config = dict(
    horizontal_flip=True,
    decoder_norm='layernorm',
    residual_init='none',
    weight_decay=0.5,
)
Rows from block 5 of the text decoder of a small image captioner, named by matrix and row number. Rows with one number belong to one neuron. Each number is 128 + 24 x the weight over its row's rms, rounded and kept within 0 to 255. All counts start at 0. Numbers have three digits each.
After each neuron's rows are labels from the 100 texts, of 14976, where the neuron reaches its highest value: "fires on" is the input token at the peak. Only what is clearly more common there than usual is listed. The data: regions of photos with short descriptions (Visual Genome).
# fc1: MLP up (decoder.blocks.5.mlp.fc1.weight, 1024x256), inputs 128-255
# fc2: MLP down (decoder.blocks.5.mlp.fc2.weight, 256x1024, transposed), outputs 128-255

fc1.188:137164125143168132115150148124126078103086105090122155118141116133131125128102110130170109097095135124102156117096103149122111134158107101141159160158134156131108172148105114143120117104123153096137119123115079188124119127100134077144149116169139130121128132147109127186109110170097130112150123100144152123092124141130143145111113121160123139150122131109128140127127116184139127146149
fc2.188:162122099128125108162134138117088095099125116089137103148154142132116170144168130132102123106133126122159135169145141111145147137113104109099101125133110111125112125087115158109144173122123166143107122145140167106162151141094155126128138142125145139166141113146138170141131154097131093122133120104110126122134130155160100093138115094082116144092142105116132123115081092106130123172177
fires on: "wearing"; "of"

fc1.315:140133132118103114078109133143125143144126097137123137112181140152110127123097137130122153108121131110140126158106111113121139149123108145124108139146150162158119128130137081155111148114110167069123089125131097110151121103079146102125127128117120102126120086137113107122114147140126130097161113085142132085123105136134141166082136125099121115135126170094158087091087122099147154131129
fc2.315:160130107114115155186116112130128139099140127148077177112085166124117160136177196121131149171159134117115142082137141136135086109140137126110099129101159140108103132148117121140115101145151124108114194124122117150165097152147125131093139116095071135129137126140151143106148135126142127152123100143136093157121140115136124125174138139165148141127136139143089182120104134152127146150127
fires on: "clouds"; "bright"; "cloudy"; "blue"

fc1.532:081178114087109156150096119085098125139140121087128116140135099110136135138125130133157168139113186120105139135127119121153115107107181141174111136121141118147154131122080127110125138151140167139141128134112117152141139147133128090150112141095168165108109098167114103127153158112070139128147125168124120202119101149134164148167120102121072123137153146152153146123116118109124180102118
fc2.532:151098096162121126109138127109116105116142160141103106112151098108106144130104135117157188098130153139097083088132150117162113132148096109158125154165169096133205120138165104123114161167107176133123109117153140198133152151104116101168123139135125132113142086123108087119106154139117134119155136181150140166149117120136090134117075102094139131119128157110165152137146138173092132123106
fires on: "brown"; "dark"; "blonde"; "long"

fc1.640:081139134084129108117113154154167124150150116145136105122148120178122117117129131143131138135118130129127124142089122103142118130103132099118115077130133130109130138121052148111137090147129130146123139122123122136142137086109110127128142137139117156133098105148134135125116103143130125144161088078132137132159103183102138102129109121117128115132115118138152153128115131138129100104132
fc2.640:138123111151148159109171103119112122111128182099146124139130135143121131130149101132099103109129109141114139107176108158126125119127155162154116151095137134144115150133157087124108156103115152150149162156135157142103124123112098126152095118104116093102136133105094076063099117129136134130091138117094126130131150085120114154115135131103153134149146122152185135131157135154107127134127
fires on: "tall"; "the"; "woman"

fc1.147:154103171112133113136120114124087103130145092103104149100126104144113156132087147106129145144109137104141137139142138116113145138154189132122141134100126136103145156115146134153134135097162108123132162114096129144125144117150114130118110143124155114139054141107100125186093123099119116126130098110093096120130131142143103112153135134162112116154123137092115175123137135153151114160102
fc2.147:123143114099132124120132174115106145131117121149123137150170105131136099106160067148118121137136136102120104161142135156116096092097094103146110123172085152175164093136151154090123190134116127114155123104099069112144155109122113087127123141116143117181132113125150113109160125148139121117121114128120157123128153106130086124097094103139117150169139107116122107081116142131113137123154
fires on: "<end>"; "of"; "brown"

fc1.438:127081138098132115143118120148165117119103134135125110136133109118115141112049115129110133146117184137117150151107128152145142109124198128137150095161139135093123129116135148102116091165122159100128084107117153144078129147105154098136117082132157122106064171141145112119154140161152122165129162153155150089136098126109095143126105120087138126173114129123119136140114133123149132127133
fc2.438:111157139175106150109153122078116118171138168111078129112126122121132153104164122165129111154104109140133116093093141157187158151124062148152145169127126137185156100113112084141133111101139135112112131129103123126136170115116095108118129139171125140117153156134113126139107082139122146128104076173092101132100132135151147070096158143165142131104138130121122142102132118146089149152118
fires on: "has"; "are"

fc1.217:120125104129106133157143110087143148128117143117178113126126113173120075135169155141115135143141231109122122093143119157166151136141119156121129115043143142132130142140125200108107094122153144107094095148161116130137085116123142117153195115141146183138104123121182099137077121148144144130115129129139125145119147133149173138143125111109092128146112120119108153121114132128091122088131
fc2.217:101117130105061132121145161125134123133117098132086184122138104124189148108093149138104148099110136186130121116088145129116126094131140126133114131164143123113074109160149135114092171091106150122121066127136132091120154121180138124079144142120128115142132153172101083128130128094102117134152157103163103105110143084123123095110125159133149128131137111144152126099099119146121112149119
fires on: "train"; "clock"; "computer"

fc1.77:092173123101127141099065124138127114152133073123165124129103131155137126120126122162134166170123130084121139121133115116110148128108164129140172114115082097171080150081093147121140117126167117153129137130112102133127110137110134104124122128121148145107099135170105127100138094146115131137141110111102113118118151148157143113143146107146094106133195131127148130156162118108139175111145
fc2.77:121138099137145132135131130139119132114150101154144105138118113099105063142151156118134177150140159087139109132110132154097134106112110109144168121097095154116099137116151129118143089110138113144155122144115068084138136124116143114170187130129110138147126141092126155134115121136134128151099125124107080121123160140142126137131132082151087101126141131124180122104134170108137108084156
fires on: "an"

fc1.664:169183129116145157126111120131107105087134129119123164130150113081150135115111121120138140133121139150135223195117145146142153137110153134101076143113125170144126136103110127139147135113154109162126166143111116103124115095149150127120144130122147142110111149111093141120192109115117143093119122131118137140146141126161094101115119124130158125052114155133133156121153171121111130124142
fc2.664:157095112121130091145136113142154104155104106092111114136075114176126118100096101133143090151125161093140118143123111168135153143100122110188195120113083122164125124149152077160150107152118109094174093105136158089101131173151118087118100123133132114148112159174156105138121135156148119125154163112122108128114134111128155128093120115107114116165124144123144115135087090116129128133089
fires on: "<end>"

fc1.32:138155108091115126131110146103087085162137120115112122132136117123107139138132140120147106134107140151112127145096125130108114156098140129132188135142114173095129140116127149117104123110128140125159136143147145139138128106127092150121100139134102087137019131139163109116117133178097131093184118123125097121119094150128168117166121138202108143163144188127100152135113108162131096131097
fc2.32:124134161106106143119146122150106148132112148108111109140150157122154107128116115166110127157137124114107110146149142132164111116173127100132114113099091108182130128161158115091155182125139147098092138136089073146149199179084138134116158118154109162171148125127152136163140115105113102146125138169116137113151141123120122111130125121132140160110103138116135094094124118105095156111123
fires on: "brown"; "and"; "clear"; "of"

fc1.79:121131156134076129125086110111106136155119112040141128143124106076145126144103131165161173139100124136116109123077148132097164098120148100157128139123159118094156138124127108141137124162153100130173169137122091128112108149100153150225112159127133128096140124120114099143145089136100121099113139135140117138132137126134127116135106120143105130128135116122150108123116122147150150161125
fc2.79:163143108110168108138145129119137096106147130131101113106126137169136121132164110134119094114162139130140128133140095134118105153142153146105096078097068150146129142118131129152172131121122115166122093098123139126149137134089123142082158124142160138178132128135122145125116162153153142136125124111117110109119117113095133135110140163129147157083116170103076151156128126109107119111113
fires on: "<end>"

fc1.568:069111126127098114129099135128085112145133121158134145185157130114109099134155132129129172183175146116095143128135065122109120103119114153116130140115110106122150127102082110111134130115099130140119123130137114072138165154133108109095134118147134125131139108169121075112173117118125119165148123116125114141134122172141169129133139058197152101128126124119154126153125161118179103136206
fc2.568:150146106148117116130123086135132151153107158111150152112117123117112101193131166124123127149148134083129119143147119117093112122118115173137153099107126135156177096168162130140142140125156120140156126139095139105142123090165159155101144147127108184173167101106118172128120137110111130101101153090096103105115132090141128128123132165134110124131142100106106092125110120120116146131126
fires on: "fire"; "of"; "an"; "dirty"

fc1.239:136151147137097114103153123124166121146100116127120113177166101155096133096096131121110153143143085120088140113145102109154111130180125146110093142154162138126133115137128116144107107136166124108141166148135116085139164099143136120128087155113183121152117119132135138133171132156112145107140126104128135113174129193115105180128109129070136135149143122113181107143151133109117125134144
fc2.239:169102097120128117145125131136156162087146104104097165137087141121125149103201127116129132125161151135090158102120122134133125126101114155147110113128146127110111159136119077138150128138123087152107150147147126103131068133118117106130149115136100102122133131135098128143110130126126078135111105134134154122141136129155144048155151137112106129129136109128136099127114130127106124139114
fires on: "has"; "written"; "button"; "dressed"

fc1.224:084099112094112119114114145125086105133129122151112160176148131112118119142162142122134141173171159130097113150109054131108098109108123141136125149125119109108154134137089108113125133102088136137132104109129110062148166125132116116118135105149137151118155105165119093123158132127147113166162101124116113141137112171130145135152127067190158103139109123111141145157108155123176092123189
fc2.224:142155142161138118134117101112141156134112155122140127112131128137117106144171160156109122130154098106095103136120100128097089120138128189136152098100121132163171132170149130129141160101137145154164121155100194121133118096160146123097141154114100179176154104112123141110111118134109096105098128071111118116141113096170118141119157131115123128152151094147108120139098130129100134147155
fires on: "fire"; "of"

fc1.332:146139119141128117091140166150168105125137098132133117148125168165157126154122146100123121145118113125134129140114120123107141129174079153105105148135149121136135167119123102111131189122110137082157111133125099174118164092108153102155121100114113115118120124127115138151095130164080122106146114092105127114115106117134148142125170107125112134125133169112122130177138094149152130156122
fc2.332:140126127165136121194117079137095125115133114083152122155141148178097168099159115153126150125149121134161127091095153135141093113127117089123114144169143128111117117107132148172151151089150131123111162116128158125152123149117120125085163183112138126156132121166136153154134156126188090109116132116147132154126168141136113116086143132124134142127155105110093108143126126100132104162143
fires on: "wearing"; "is"; "bright"; "wears"

fc1.625:128158113080093112139110141142133085154136082104129186152119092159126130111154102169091114105139116151154126117132131121130114094151174137142102086116120104123100129083120122093107155112113112127153122100101130137152114100124122148123114146133164126116130123150122144139125108114118130102147086100138119126115118148109114129154090116122132104109144089120138198122139148112151114118156
fc2.625:149123100125065131141143135161109106108108156113093106161102128158147124113124135118139069099122135146171154103185119118141171138106152154107119098132115124170092107115148137111116089105119166109150180137135117160120111130096076156124116129105141102116077147108147142104123088137134154098113134149133142143144160088090132139077117140118129172120119148168128095121144109145094142135088
fires on: "street"; "tree"; "road"

fc1.458:125160117118073107131094129122133098147172109125113197126108145147120127110161124147107128125132120134137117153145117105144139122157189101147092103138080074142103139066111109100108155130134103120164142109099121132166134121148105162132124163138182143112139117152131147101136124121127114144127106102110132129111113138127141141126123123133154103088130065118140175108150140107155111105153
fc2.458:132128128120097101111149146141118157108131148098094062164110134173134132130131141094164095103149106136131136116169137139137150161083125090126109135156115143143092123161130133125132094132118159093143202149153106192114129136099109103108096119109126117137106148130130117131146103173124124104130136133139149133158119124127118160083107129099126173135117162141146070170126111144087130146095
fires on: "street"; "tree"

fc1.44:113146132123082097147092131144128125135146111147105149114127139151108116088158068136107111107127120159152123164156137101131121139149172105115102115159101086148136137057111113078111145142126126112139127101112103129142145116145102145113122164140172099099145109158132130099148126087125120131123122101121125138142117161125146157149117109151167089083113082120135162121154155131170115125158
fc2.44:126092108141100117112148145140121125110145170088094076171149112164150097137146164087169128119163110123119107107142138133122144131070093089116128124138138158155099126153141126123134118108130142121159203164147118187105135128130127117119106118126114130143117139128117111127127094183110119108127138113120133150149112134128114156083120123079110157150105155146129093156106111155079116130099
fires on: "street"; "tree"; "double"; "traffic"

fc1.426:087097132128133109119112144099119153125152142169118166152120104149108110125153128136122134163161156120104122122101086127155117138119129121108135099142131095098143143096084128076120112133090104119109142133111125114140141098142151152126150112132137154122102135150122070097106128148094123160159123091143145151154133182118127123142120071140136103164120107112136170132114175119169109115162
fc2.426:136159126121094107087136086120131158137140148136145126137128162176146134165112149131134095140126087073092152132170104094105113118123159165128133106130128159161143116149165108147151148096128140134134141109091158142124134141129093145112123124109127129159156120078147122140133147088152114131095109089139098111111132094137137109098135134138115127091136109132162093145077104151095169113135
fires on: "fire"; "of"; "park"; "over"

fc1.234:077139103065114177146113130136141107131105107100146118118146102114097095117153120148119137137163159156131102143112093120104103130117096139133139163117136129138125136154116147105073144114123102119132089089135068075105120131090100124129123129127124127074106131154133089155138154112164140155146103117125137142143110154143158155150119104144147105112115090135161139133115144113141137135177
fc2.234:166114124184067109171120131125143160171135104109142114142139130105094090141179126158098149125153101143127154145136109095144121086142201070109125145126134139107111129122136096136136186127095127156154156104122144122109107126140164141128130115132146148122143133125118091127138105114132144119130121130093049122103147138183159161165150118164087129063129087129120146100120156113129146170128
fires on: "that"; "this"; "she"

fc1.676:112141101057136154136132133128142117151116071081166160149135084144132107123154092167122120142148153072141099122091122139141110093110120127178120093106139149140067119120115141118130123114090105155155137116099131110147127127124129138151155141101138147102101109135119137149118108144121153107161059114111088127129122168126110128137118145133098116146188134157168149128132095119128140121148
fc2.676:088134131147133122140151132130133105102112123132138139158095125138148107104136092116124112144115154111116152143130151117145139081101150164098142087149156160135131081090082145109123108125097138160124138152132155123154146110140106139150134135125105113123121108048142134188112114116094170100131128137141130123139162126095139117152111150108127129137123126167130122086116145152119120134127
fires on: "man"; "shirt"; "woman"; "boy"

fc1.313:068159109051107161146116143120164144157116111104156087095130083150134117127104129134143118138111156131153122118114154132164115126118155122112122091120156145130105125174055186102134085137128147151158140152127118114137112106104130120150123136118127142113100116156111145149116088130124136109134135139130146138172115140097140109122100117126092127132139128140115129123097119141104142129111
fc2.313:174108113173139122088089100109118114111144159108130135100137163127111133106101121126129131087088103110109150109150121127160136184155123128158136133128110136164145152120152116188121161118128175155100150140136126178131149157151108085145113153093155146089149097127101147096122133133119143154110168087093126116117112120105165142136141114118178148135119111147133134130184138158136159099118
fires on: "her"; "woman's"; "his"; "girls"

fc1.681:140151142106116179133136102097161122173110132086133114134126124183136095120165118131112119187132135120120124137135122154106156124136132111137145118098139146120050117118148195144132154127143076142129156119082113130127102081135131139183196099122161125124117136128137152142107092135113137071139131124115117135131118114186114147134143148108043106111119130116105170138099124140089146106153
fc2.681:134130184104138119136119150130109121160147120123084123149116100119125153160162162129112111137146135125116120145148101149073139086115155170117121128171129115098153096104144108120129171134183098118137100137162134104175139117142117143116085141128086158153107127173125151146121147133136117144139136112140097135119129104115136164147129141068138165137113148106081116124073126093138091176103
fires on: "an"; "the"; "riding"; "motor"

fc1.650:156178077123145111123134120147162124105080074115135114100096128128134147123113122125174158121083170160137154136074121150156098158150127142141087150147122126162153138186093109109108127139137125114179139131098133138060115108125132086129164122125149097132118124131076123127143143129122130109156157123109109126142127162116149138101102116123145147096145135141146141132145134134116130149118
fc2.650:123166130157108164165112085102157125157139123088111163111137154108141162108139129127108078084125136128115111119121125084159144109121105130089139113111155104133124141079129092150144121090129140132107155141136197096168115102137141146118135118137122124109127162124109123163110095135131099100134099121145105118122127128174140088137165142139101140111139128123164151144156113133102125145161
fires on: "has"; "are"; "no"; "wearing"

fc1.720:132154107128111135148093133093098100172109098086122117134116150148095142118112099122142145114103107056127169151121147179172120081111139125161139103118123119138111135131125136140094158105143128193153100106133113133130133155156147133156096133109148148089131166142126129107134162114100122117100112172146075131110155158114158108188151086137086128126158144166090155165153142122133136060120
fc2.720:164141110126116110151130113096084160151157133122112136142145128135149119167121115129113103126118128112137139148129122105108111109089131148108162122122130136123114154093088126151070109150129157161147121103102149140090115150161170136081095184135152148150123133129087106114153186121124151107102065158126151139092119153138130095152128109130113129116103127166156158157150141067107144144146
fires on: "broccoli"; "floral"; "coffee"

fc1.140:105134121095064110130102161117074106126130101113110161182143131096114128151133151118147126151159154108112112135125074163123144097122131131152110133109125109133146144146097117116119136079119169159124106135164121112122148147124108114125104123146153151105144114174129103129151142116108114142126089160156082188121108144110174146155154079175146145151105136137125115173113119109202100126151
fc2.140:141140147138172120109115121129130159131087103130146132104142136142148118080137147129127152106149118119146106140103139197144092140136112158133128169086120125140131116121151126099113142131094133106123122165077168126150125127176156109129142116106084146153143114110146150108141121136131111185109126091127124101154093122163121175140155146123128107159145134151077153103097167132097133132151
fires on: "fire"; "."; "stuffed"

fc1.401:145131110141086119119145111099160108141120147129122113122142091148103148164101141107178092178165101103153156125209138084126142094182162109106121088136097140158150105120136166125137132082164114157120166125159128123113116107155121090111097145154156176132134144145110181134149136122129141145120134122133124150115144111149111161166144154115151148132101127107123146133126114146105132104169
fc2.401:129112145094135102107117165130069085132125136100120113160135115139151133147141090138078128106140122125167095166122110145124138144109092149110134180062105138142116148120130138127143093145101148071162068114117127122122145110121124138121129127116099149138144145142139129181141146150172136107098137129134115137155129118100122140116104117098117151111102133105153068117136077125151147116138
fires on: "skate"; "of"; "the"; "surf"

fc1.558:095133131068154186146133112096155140170110084088152139107147132133132114125112085133115144154145145072144105125095111160157129108101110120160123118107124144118104114145098141141130098115117116146156130128114122115119132143115131154154192120109142152125126108137123137142110113117122142111120070148110096114152114158160104126112111137158092112140180137136166150147120108117128141095138
fc2.558:068137115147099106127162113127137118152130156138117128146115121132148095110148094121138125184151138121128146139131153122152151095139132149093118096114149163137117098092114138124123118146105110127124130139142158121105151129126106122161131139138125104099120105028139117187137073142134161094130108121128139161151096129127152103133119143100121110129143104144198118136099100149112122130148
fires on: "man"; "woman"

fc1.119:051118111104126122141137147109112129138121153164159143124149104207148108143180136144130119144136180122133110115107111137139142122098129145117120087111127120128127134144073150102136075120111092138155128113132110079150103122107101129133151132141124171138108134144155076146087116145123134123163102123128152138144155162104119096136088113127117121155112139128152166118117132115109109114172
fc2.119:136147154133108142079098089124156128129145113157135115122134130107112161124131127127096131108078119133077156116132122137125120122132139125144109143139122112144099155158169125101127163098135168133135124142098184146140137077142113117143126123100117110129136146129063118082117121126145152148105135153125109116125123064108107141101149143112117114159124124148159140120098131139125144177120
fires on: "train"; "palm"; "young"; "pine"

fc1.484:137135152127099137072115111129161120136090118130112138143182126178154139096070142131103131112132098100105133142157154088117109101139118113120128121115119153114109113123144093151130134142130143081119126144114098143145176094106186120114120129131090151122137125148126111127102110171112121099120103125145171134112147104129122163132147126064104160106144154125110098170091132089124127122182
fc2.484:147115128147137110166112142124111135092135117102116114148095122132102113111141148125133133179150170181136166125133104189144114092117122146142107177144124124122114186131089171172127124145158145118091138151167132129159081124104125142097129130114144152142131131136113164119134139123124112112117102138086104118113123125140181092118139137119140116135125065147138122133123121146136070122123
fires on: "wearing"

fc1.208:083152115084114185149128144148146121140106115119229109138133084154150091117160116152110145142127134130145144139120126122105117079110122148102157135085133129134075136118079196094113134115140111134136113120129116057123098108131111107101144106144114125114110141159116109154145110109115157140144123127114158123114132141129142139134110105128112103138129119115127125130118151129113131138192
fc2.208:153123094109101089091097148137098128131180113115104102131119119104133101140103131117170130136105111095147099162132153120158143122105139080122126131125117132143116132120132090156132127099104165157187169110097120140121137140163119104150102153110132152103129120118080166102159095122142130138093105131111086142120087121096123137113155109173132117133099149165105115120149111122159093132097
fires on: "that"; "an"; "horse's"; "dog's"

fc1.494:138145127087076104137106134139118088153125119090138165179118070163100127126147089152104114114149105130148132100144116146154120101169169139130097082108126121117105109093129127101096157109105107119152146106115136153155129099124118158149128150118162104122117128140130157139107076149132143071123080095139093155151110142100109114134088109126122121110141098128133191133121134117144107105164
fc2.494:157126120129065125159114093151091101122132175109109124156122117134124129125125138126139074088126141137166178091188090108125167156144139168111126099124115119157121093122166139128120112114135167080103148115117135171138110114103065153158110127115156087130098143102131152131101077134159146103111142158151143149136143081069140120088118123121129139122119152149142088118131113147126144109107
fires on: "street"; "traffic"; "signal"

fc1.256:086103141092148177184122095090132149164100075091162131104157128115123106137111103154096143136151127090153118128126100172173131098110119146133113154102147142118154134137092120121115106128117141133137119128154113109132123159115136165175197146105135140130127115136135121134118140113129134121101085163116089130135123150157137144119110118176107123114141141128142140133129115100142145094135
fc2.256:063123094151102106133170108135151135151137127142115116139126118116127097108150082132120154155147122110101131147144136143162141113098133123109126124135138163116112106087118122119126114150141109120125137134129156113117139148114112122166137140150113128104114108050157097177153078160133163137136103127090140167137096129128135112128126142110114125142149133134191134130130079109122124142139
fires on: "man"; "player"; "men"; "guy"

fc1.572:108104144113116117120094159137071104125124137165105131159153133117101129137165125115120133149170106132129140164134091135135113123097129132119094117134128093140164158122113096096139103132116165182119136116145118138109169178135104108094120132151144102131133111160087107087168121101129127121123095135114093151146120193104136121134158081160164106157131156123117130171131122145186099137177
fc2.572:148155105155095098120137123177158133101123125125131122114130115124154128128114185102148157100134118123119097098133152138118131123117103127114147130104115129154155126138149162112106173097176171105126111151133137144142124106130116135109121115165070193173183113146111152144101093145085133092082186083133135124164110075114122122071105143082141138118141122133084076133084143136108116152105
fires on: "fire"; "grassy"; "tree"

fc1.61:127143127126086136158098146098084093162103115114122104153115132147088105141130114132133142132115127073126158150120151174178142081113145118149124092101136122130117132126121136114090140108140136199135109097152104125112126157147128136158130146119146153097127180141114112108130140116099133103084114171157076147116169165117163092187136081127095108126134142154090141155129147131140110069130
fc2.61:178132137102139124150147131115074145125146160103132132151147108144140114171130130131102084126119125095135137162116118132118101096090117119107159124106137157117114146101083125151072106138106147147142136100100169162088114115157167162113098143133153142166119132136084136112126184131139152105101062163108137142109100155131129117147118102126120134119103141176149142144144149080110123114133
fires on: "broccoli"; "tomato"

fc1.59:117113125122088118157072119127112143164102110132121106106175148126088109062144037104111147125130105133154158151183146142152120125135107137102085120136123127167102107100105140124143109148145117142125118147109126143141148162148114128088132146117164063149143103162134120092166111076145129118126139129105116120120123168144138166124153112154146113116137117133139146134139121156126140129162
fc2.59:060122155173130083100133163135133114092137128145114079135132127149121120182161167093170160128121109114097101114096124155121137098103096072106102124173124140129138170112109140088106142123152128140124158133184100133127139122130169111133100110194097125125138152144118128144118116164112110172102168109089122150139131126098129145108163121082131164130112144096117101104078152107099086125144
fires on: "parking"; "painted"; "hanging"

fc1.159:116151130103101090102137101140164125116111117126140132161102103128095128113108140123127138097104134140155142147086129105125126128132104107133137132143138122169126151161139152175129099149087143119114107135137130140135154127105189084111127106129113121132136118136083113101106136159143103106117124136114124148119126144162153163127125103087123091126147111083176130126093148098129107110102
fc2.159:112147139184124163166114111119127108116104142142088148110116163110094157134149116086139135159137152136116154112126125131121096095127137113139106153088173152083113089103144164122114130141152154105138182136134166161180066136122133125136162169120151150137139130132125134138133105077134128134144091126134116098130157135119107133159135141145115166120125135137101131125129123154104149155155
fires on: "sign"

fc1.421:143117149144144131116120133149102153123138079091097103151166093158136123121136136140179156124120137111162113109135106119106153108113130096122167137160122141057137103126130148115134146142082152136107052161110117155151123106127163118125138147133138153108115139128085127151092137123098104150143173108140161116101144115140171097109105128093149136125094126125086126160139157155145105127149
fc2.421:158116141094100106136122132110118121103147133193145142124143124161107088106126142103087125128188123156150135168127140126144146100130142152147087209101130152163115128122121149118123109121146133124077131129109113158122108127088131166092145132137135108151143121134146099111144146148119112130127154142078087100099157099084145132128118113145169130126143164116115080134144118142144112130162
fires on: "wearing"; "shaped"; "next"

fc1.29:118095162100143116111133149124100134102105117152135148124098146164146127137121139155131117144156075107099160114124123121115150119160112123131143115154125138194142146119145117146113183103096133111119144121192112153129125132100145105127155084135141119121167146131132124135111093187106135124140143132107128108090139106148139171106175155129118118079131126090106138154135109188139122110141
fc2.29:125100095151139155144115130143121098102157147172106127174119144177065159158120116142161136118157127149151135124106166118120072128158130126115098146134140107090129125133131145137114158098127122090155089135128177173132107126148124143142143144084103172153132133108152174107154146102179127140150127120125126157138173148126109144157126093106151133135102143137096137118059121127157146147158
fires on: "street"; "snow"; "signal"; "toilet"

fc1.713:123109195127156121118164095158128102138140104094147136109125146168096138137119136113111173158148142123138119096155122133138110137125170142143127149126137149049109151117144105160115163067110165098155113135091088149114106091112101123163137129108149117099104108140184120140078090143098123140105128125102130103148184124134182142137141141132141128112137166089117101111157162141154117122138
fc2.713:190139085131090124138130117093120144096124149161121157139164111103141111100136119114126174136123126134111128118115131175117098111134107112119133119169111092123162099129149133111137153116167122156085134126126124148159138117118178162105134152109115084107147135139088147142156126101103125124114127130075136117147113161182126114150147114130128198160126105160089133106109144120103150150130
fires on: "wearing"; "of"

fc1.281:084106146111115161200127107067116138165126102107158119116162123124111102140110083156106141144154129091148141117141083181186127081102116148115107135098152141107130132136085109131105125116095121142165107124151129086131118143139143177170178149103128158141121138133123132137107137126109141125113097162117098140124123147126134140112123120159081122107124153134139160122113126074125124073166
fc2.281:051125108145117131121157121138157135180153130174121110139131112126133108121156089124132163158131116104101122150134141134158139125066123085107136111154137157109097106115111144111143093149162097154138159138111150130123135137130119124159146135155107134125116118069143107169160080177132153125147112150078153158136110138129117116125133169113107109149137140135178151143124090114111128156167
fires on: "man"; "guy"; "is"

fc1.1:135153108111076124119096116114101093150135119082125207160121114138120144125159132142112115111142110116125129136135121163152125111174172113169084116123073098142094123105133122098103156105146117133169134103109142132185122115138121161134124134137191134119155129142130150113130118137129117158123103111094099130079126134119125116134117123140148128115118095112124198132123147120136116094183
fc2.1:168147101122077129127120132168099110134099140109093097154113156160112137086132119099161105087161134145170135110184131101146154171124143120131091123145079137172089113137148154136137110121130157105135178105154089181136136148091091116111100131124156126122123123132155148119150132126107146095137141155127138143161118110107148142103101141125116155109137161140146083151169095140139147117101
fires on: "street"; "stop"; "traffic"; "parked"

fc1.731:128143124086160117109144119105108112176113149111133181106109132102054123113144114150132135137143117110102146143129123151152097128114143144132118131122144105101141134143102114150134112131125085152184142123129104106161112119150121145155147132139148129100116105155169112091118156137145113135180074077123121126122126151118137099107132113167142138134118102116133174149127119141131133099182
fc2.731:114135134142143138161140137149099113109128116138139111109131152144104137106151119131148145135143132146124106133130114127144107125097147123161108156088074127153119118165110098124170122085101077134134132110111123133079112126105129120130168121140164148122128110152138113157167149103128148111207120153116112121132117148151154146099126125149139122120156149128158133127167104119149118139195
fires on: "parking"; "parked"; "worn"; "cast"

fc1.263:133093148104136143135089123143126089106122157129105149112114102097132135148109156112118149101101172148117160178015141144132154094123130148127125132124085125173115145121135130093142157127130120148170117163101177137088124086106151118143145095111113104111065132129108117118109115156135115156135132100122124113138146105171152134098153096105110136166101149133130183114160142096149109124097
fc2.263:107107119166116137154112120120137150146143127110085092132098146157152156082096122127149079170102123145125107113138089162190086139128137116136091124102166164162117106163108134140136118114161169115117162107089135129168134192110119128105145107119095139153150130144168115131132099142127149141127092177142112114108163135113144150100112143167123134136144124099135122104128161103111152138125
fires on: "brown"; "at"; "wine"; "coffee"

fc1.613:141153184111089154134121077143107067149112112068156121148153104119126128132108128169108151101130118137109176107142119128132120119124150163141114153094143110120134134111117095133084152147150150132165142081090139148071107097123127138124125141117144104145092163137090127128118147145163136081086072134119131138131101123105152132143091118129122119111150105131140124122152146113140185136131
fc2.613:128093105142123120141100138120171151104164110163099134125110142111123103101145128141120124113107137075147125141116139148156162120159092139134185142183123116149087138094140170113095124079113114143079104110141109104144118141140092122143131164084148123105117127156098091097079151112139148138091111123158132132111118142137115161092142115134110129115107080162114121160153149108134131144148
fires on: "clouds"; "waves"; "cloud"

fc1.632:131119147135097103109141116130127095160096145157135097158185121139092120122097152164105137104133110108090097094117145140151108117136118139126119151136127148102105112154148093137107129122134156082194129158141139124180129126111138123164100117128118128115088105144176128119103135155106112110129109120132165128136141124107149152137123124086105133167130153104159089137086114163139133143153
fc2.632:163131112144113136153119149117147145061140109103110128121094132078134099099189156083159148195114119117109174107128123157119128140146143100131114110152120121114117168146101147121156129132144113143077147145138085151156092132092098162083135099138095132138139125103087183153118132100121107147113124161119131150120117133167106090164132102119159151103138095160135112140119116126134114154132
fires on: "sign"; "sky"; "jet"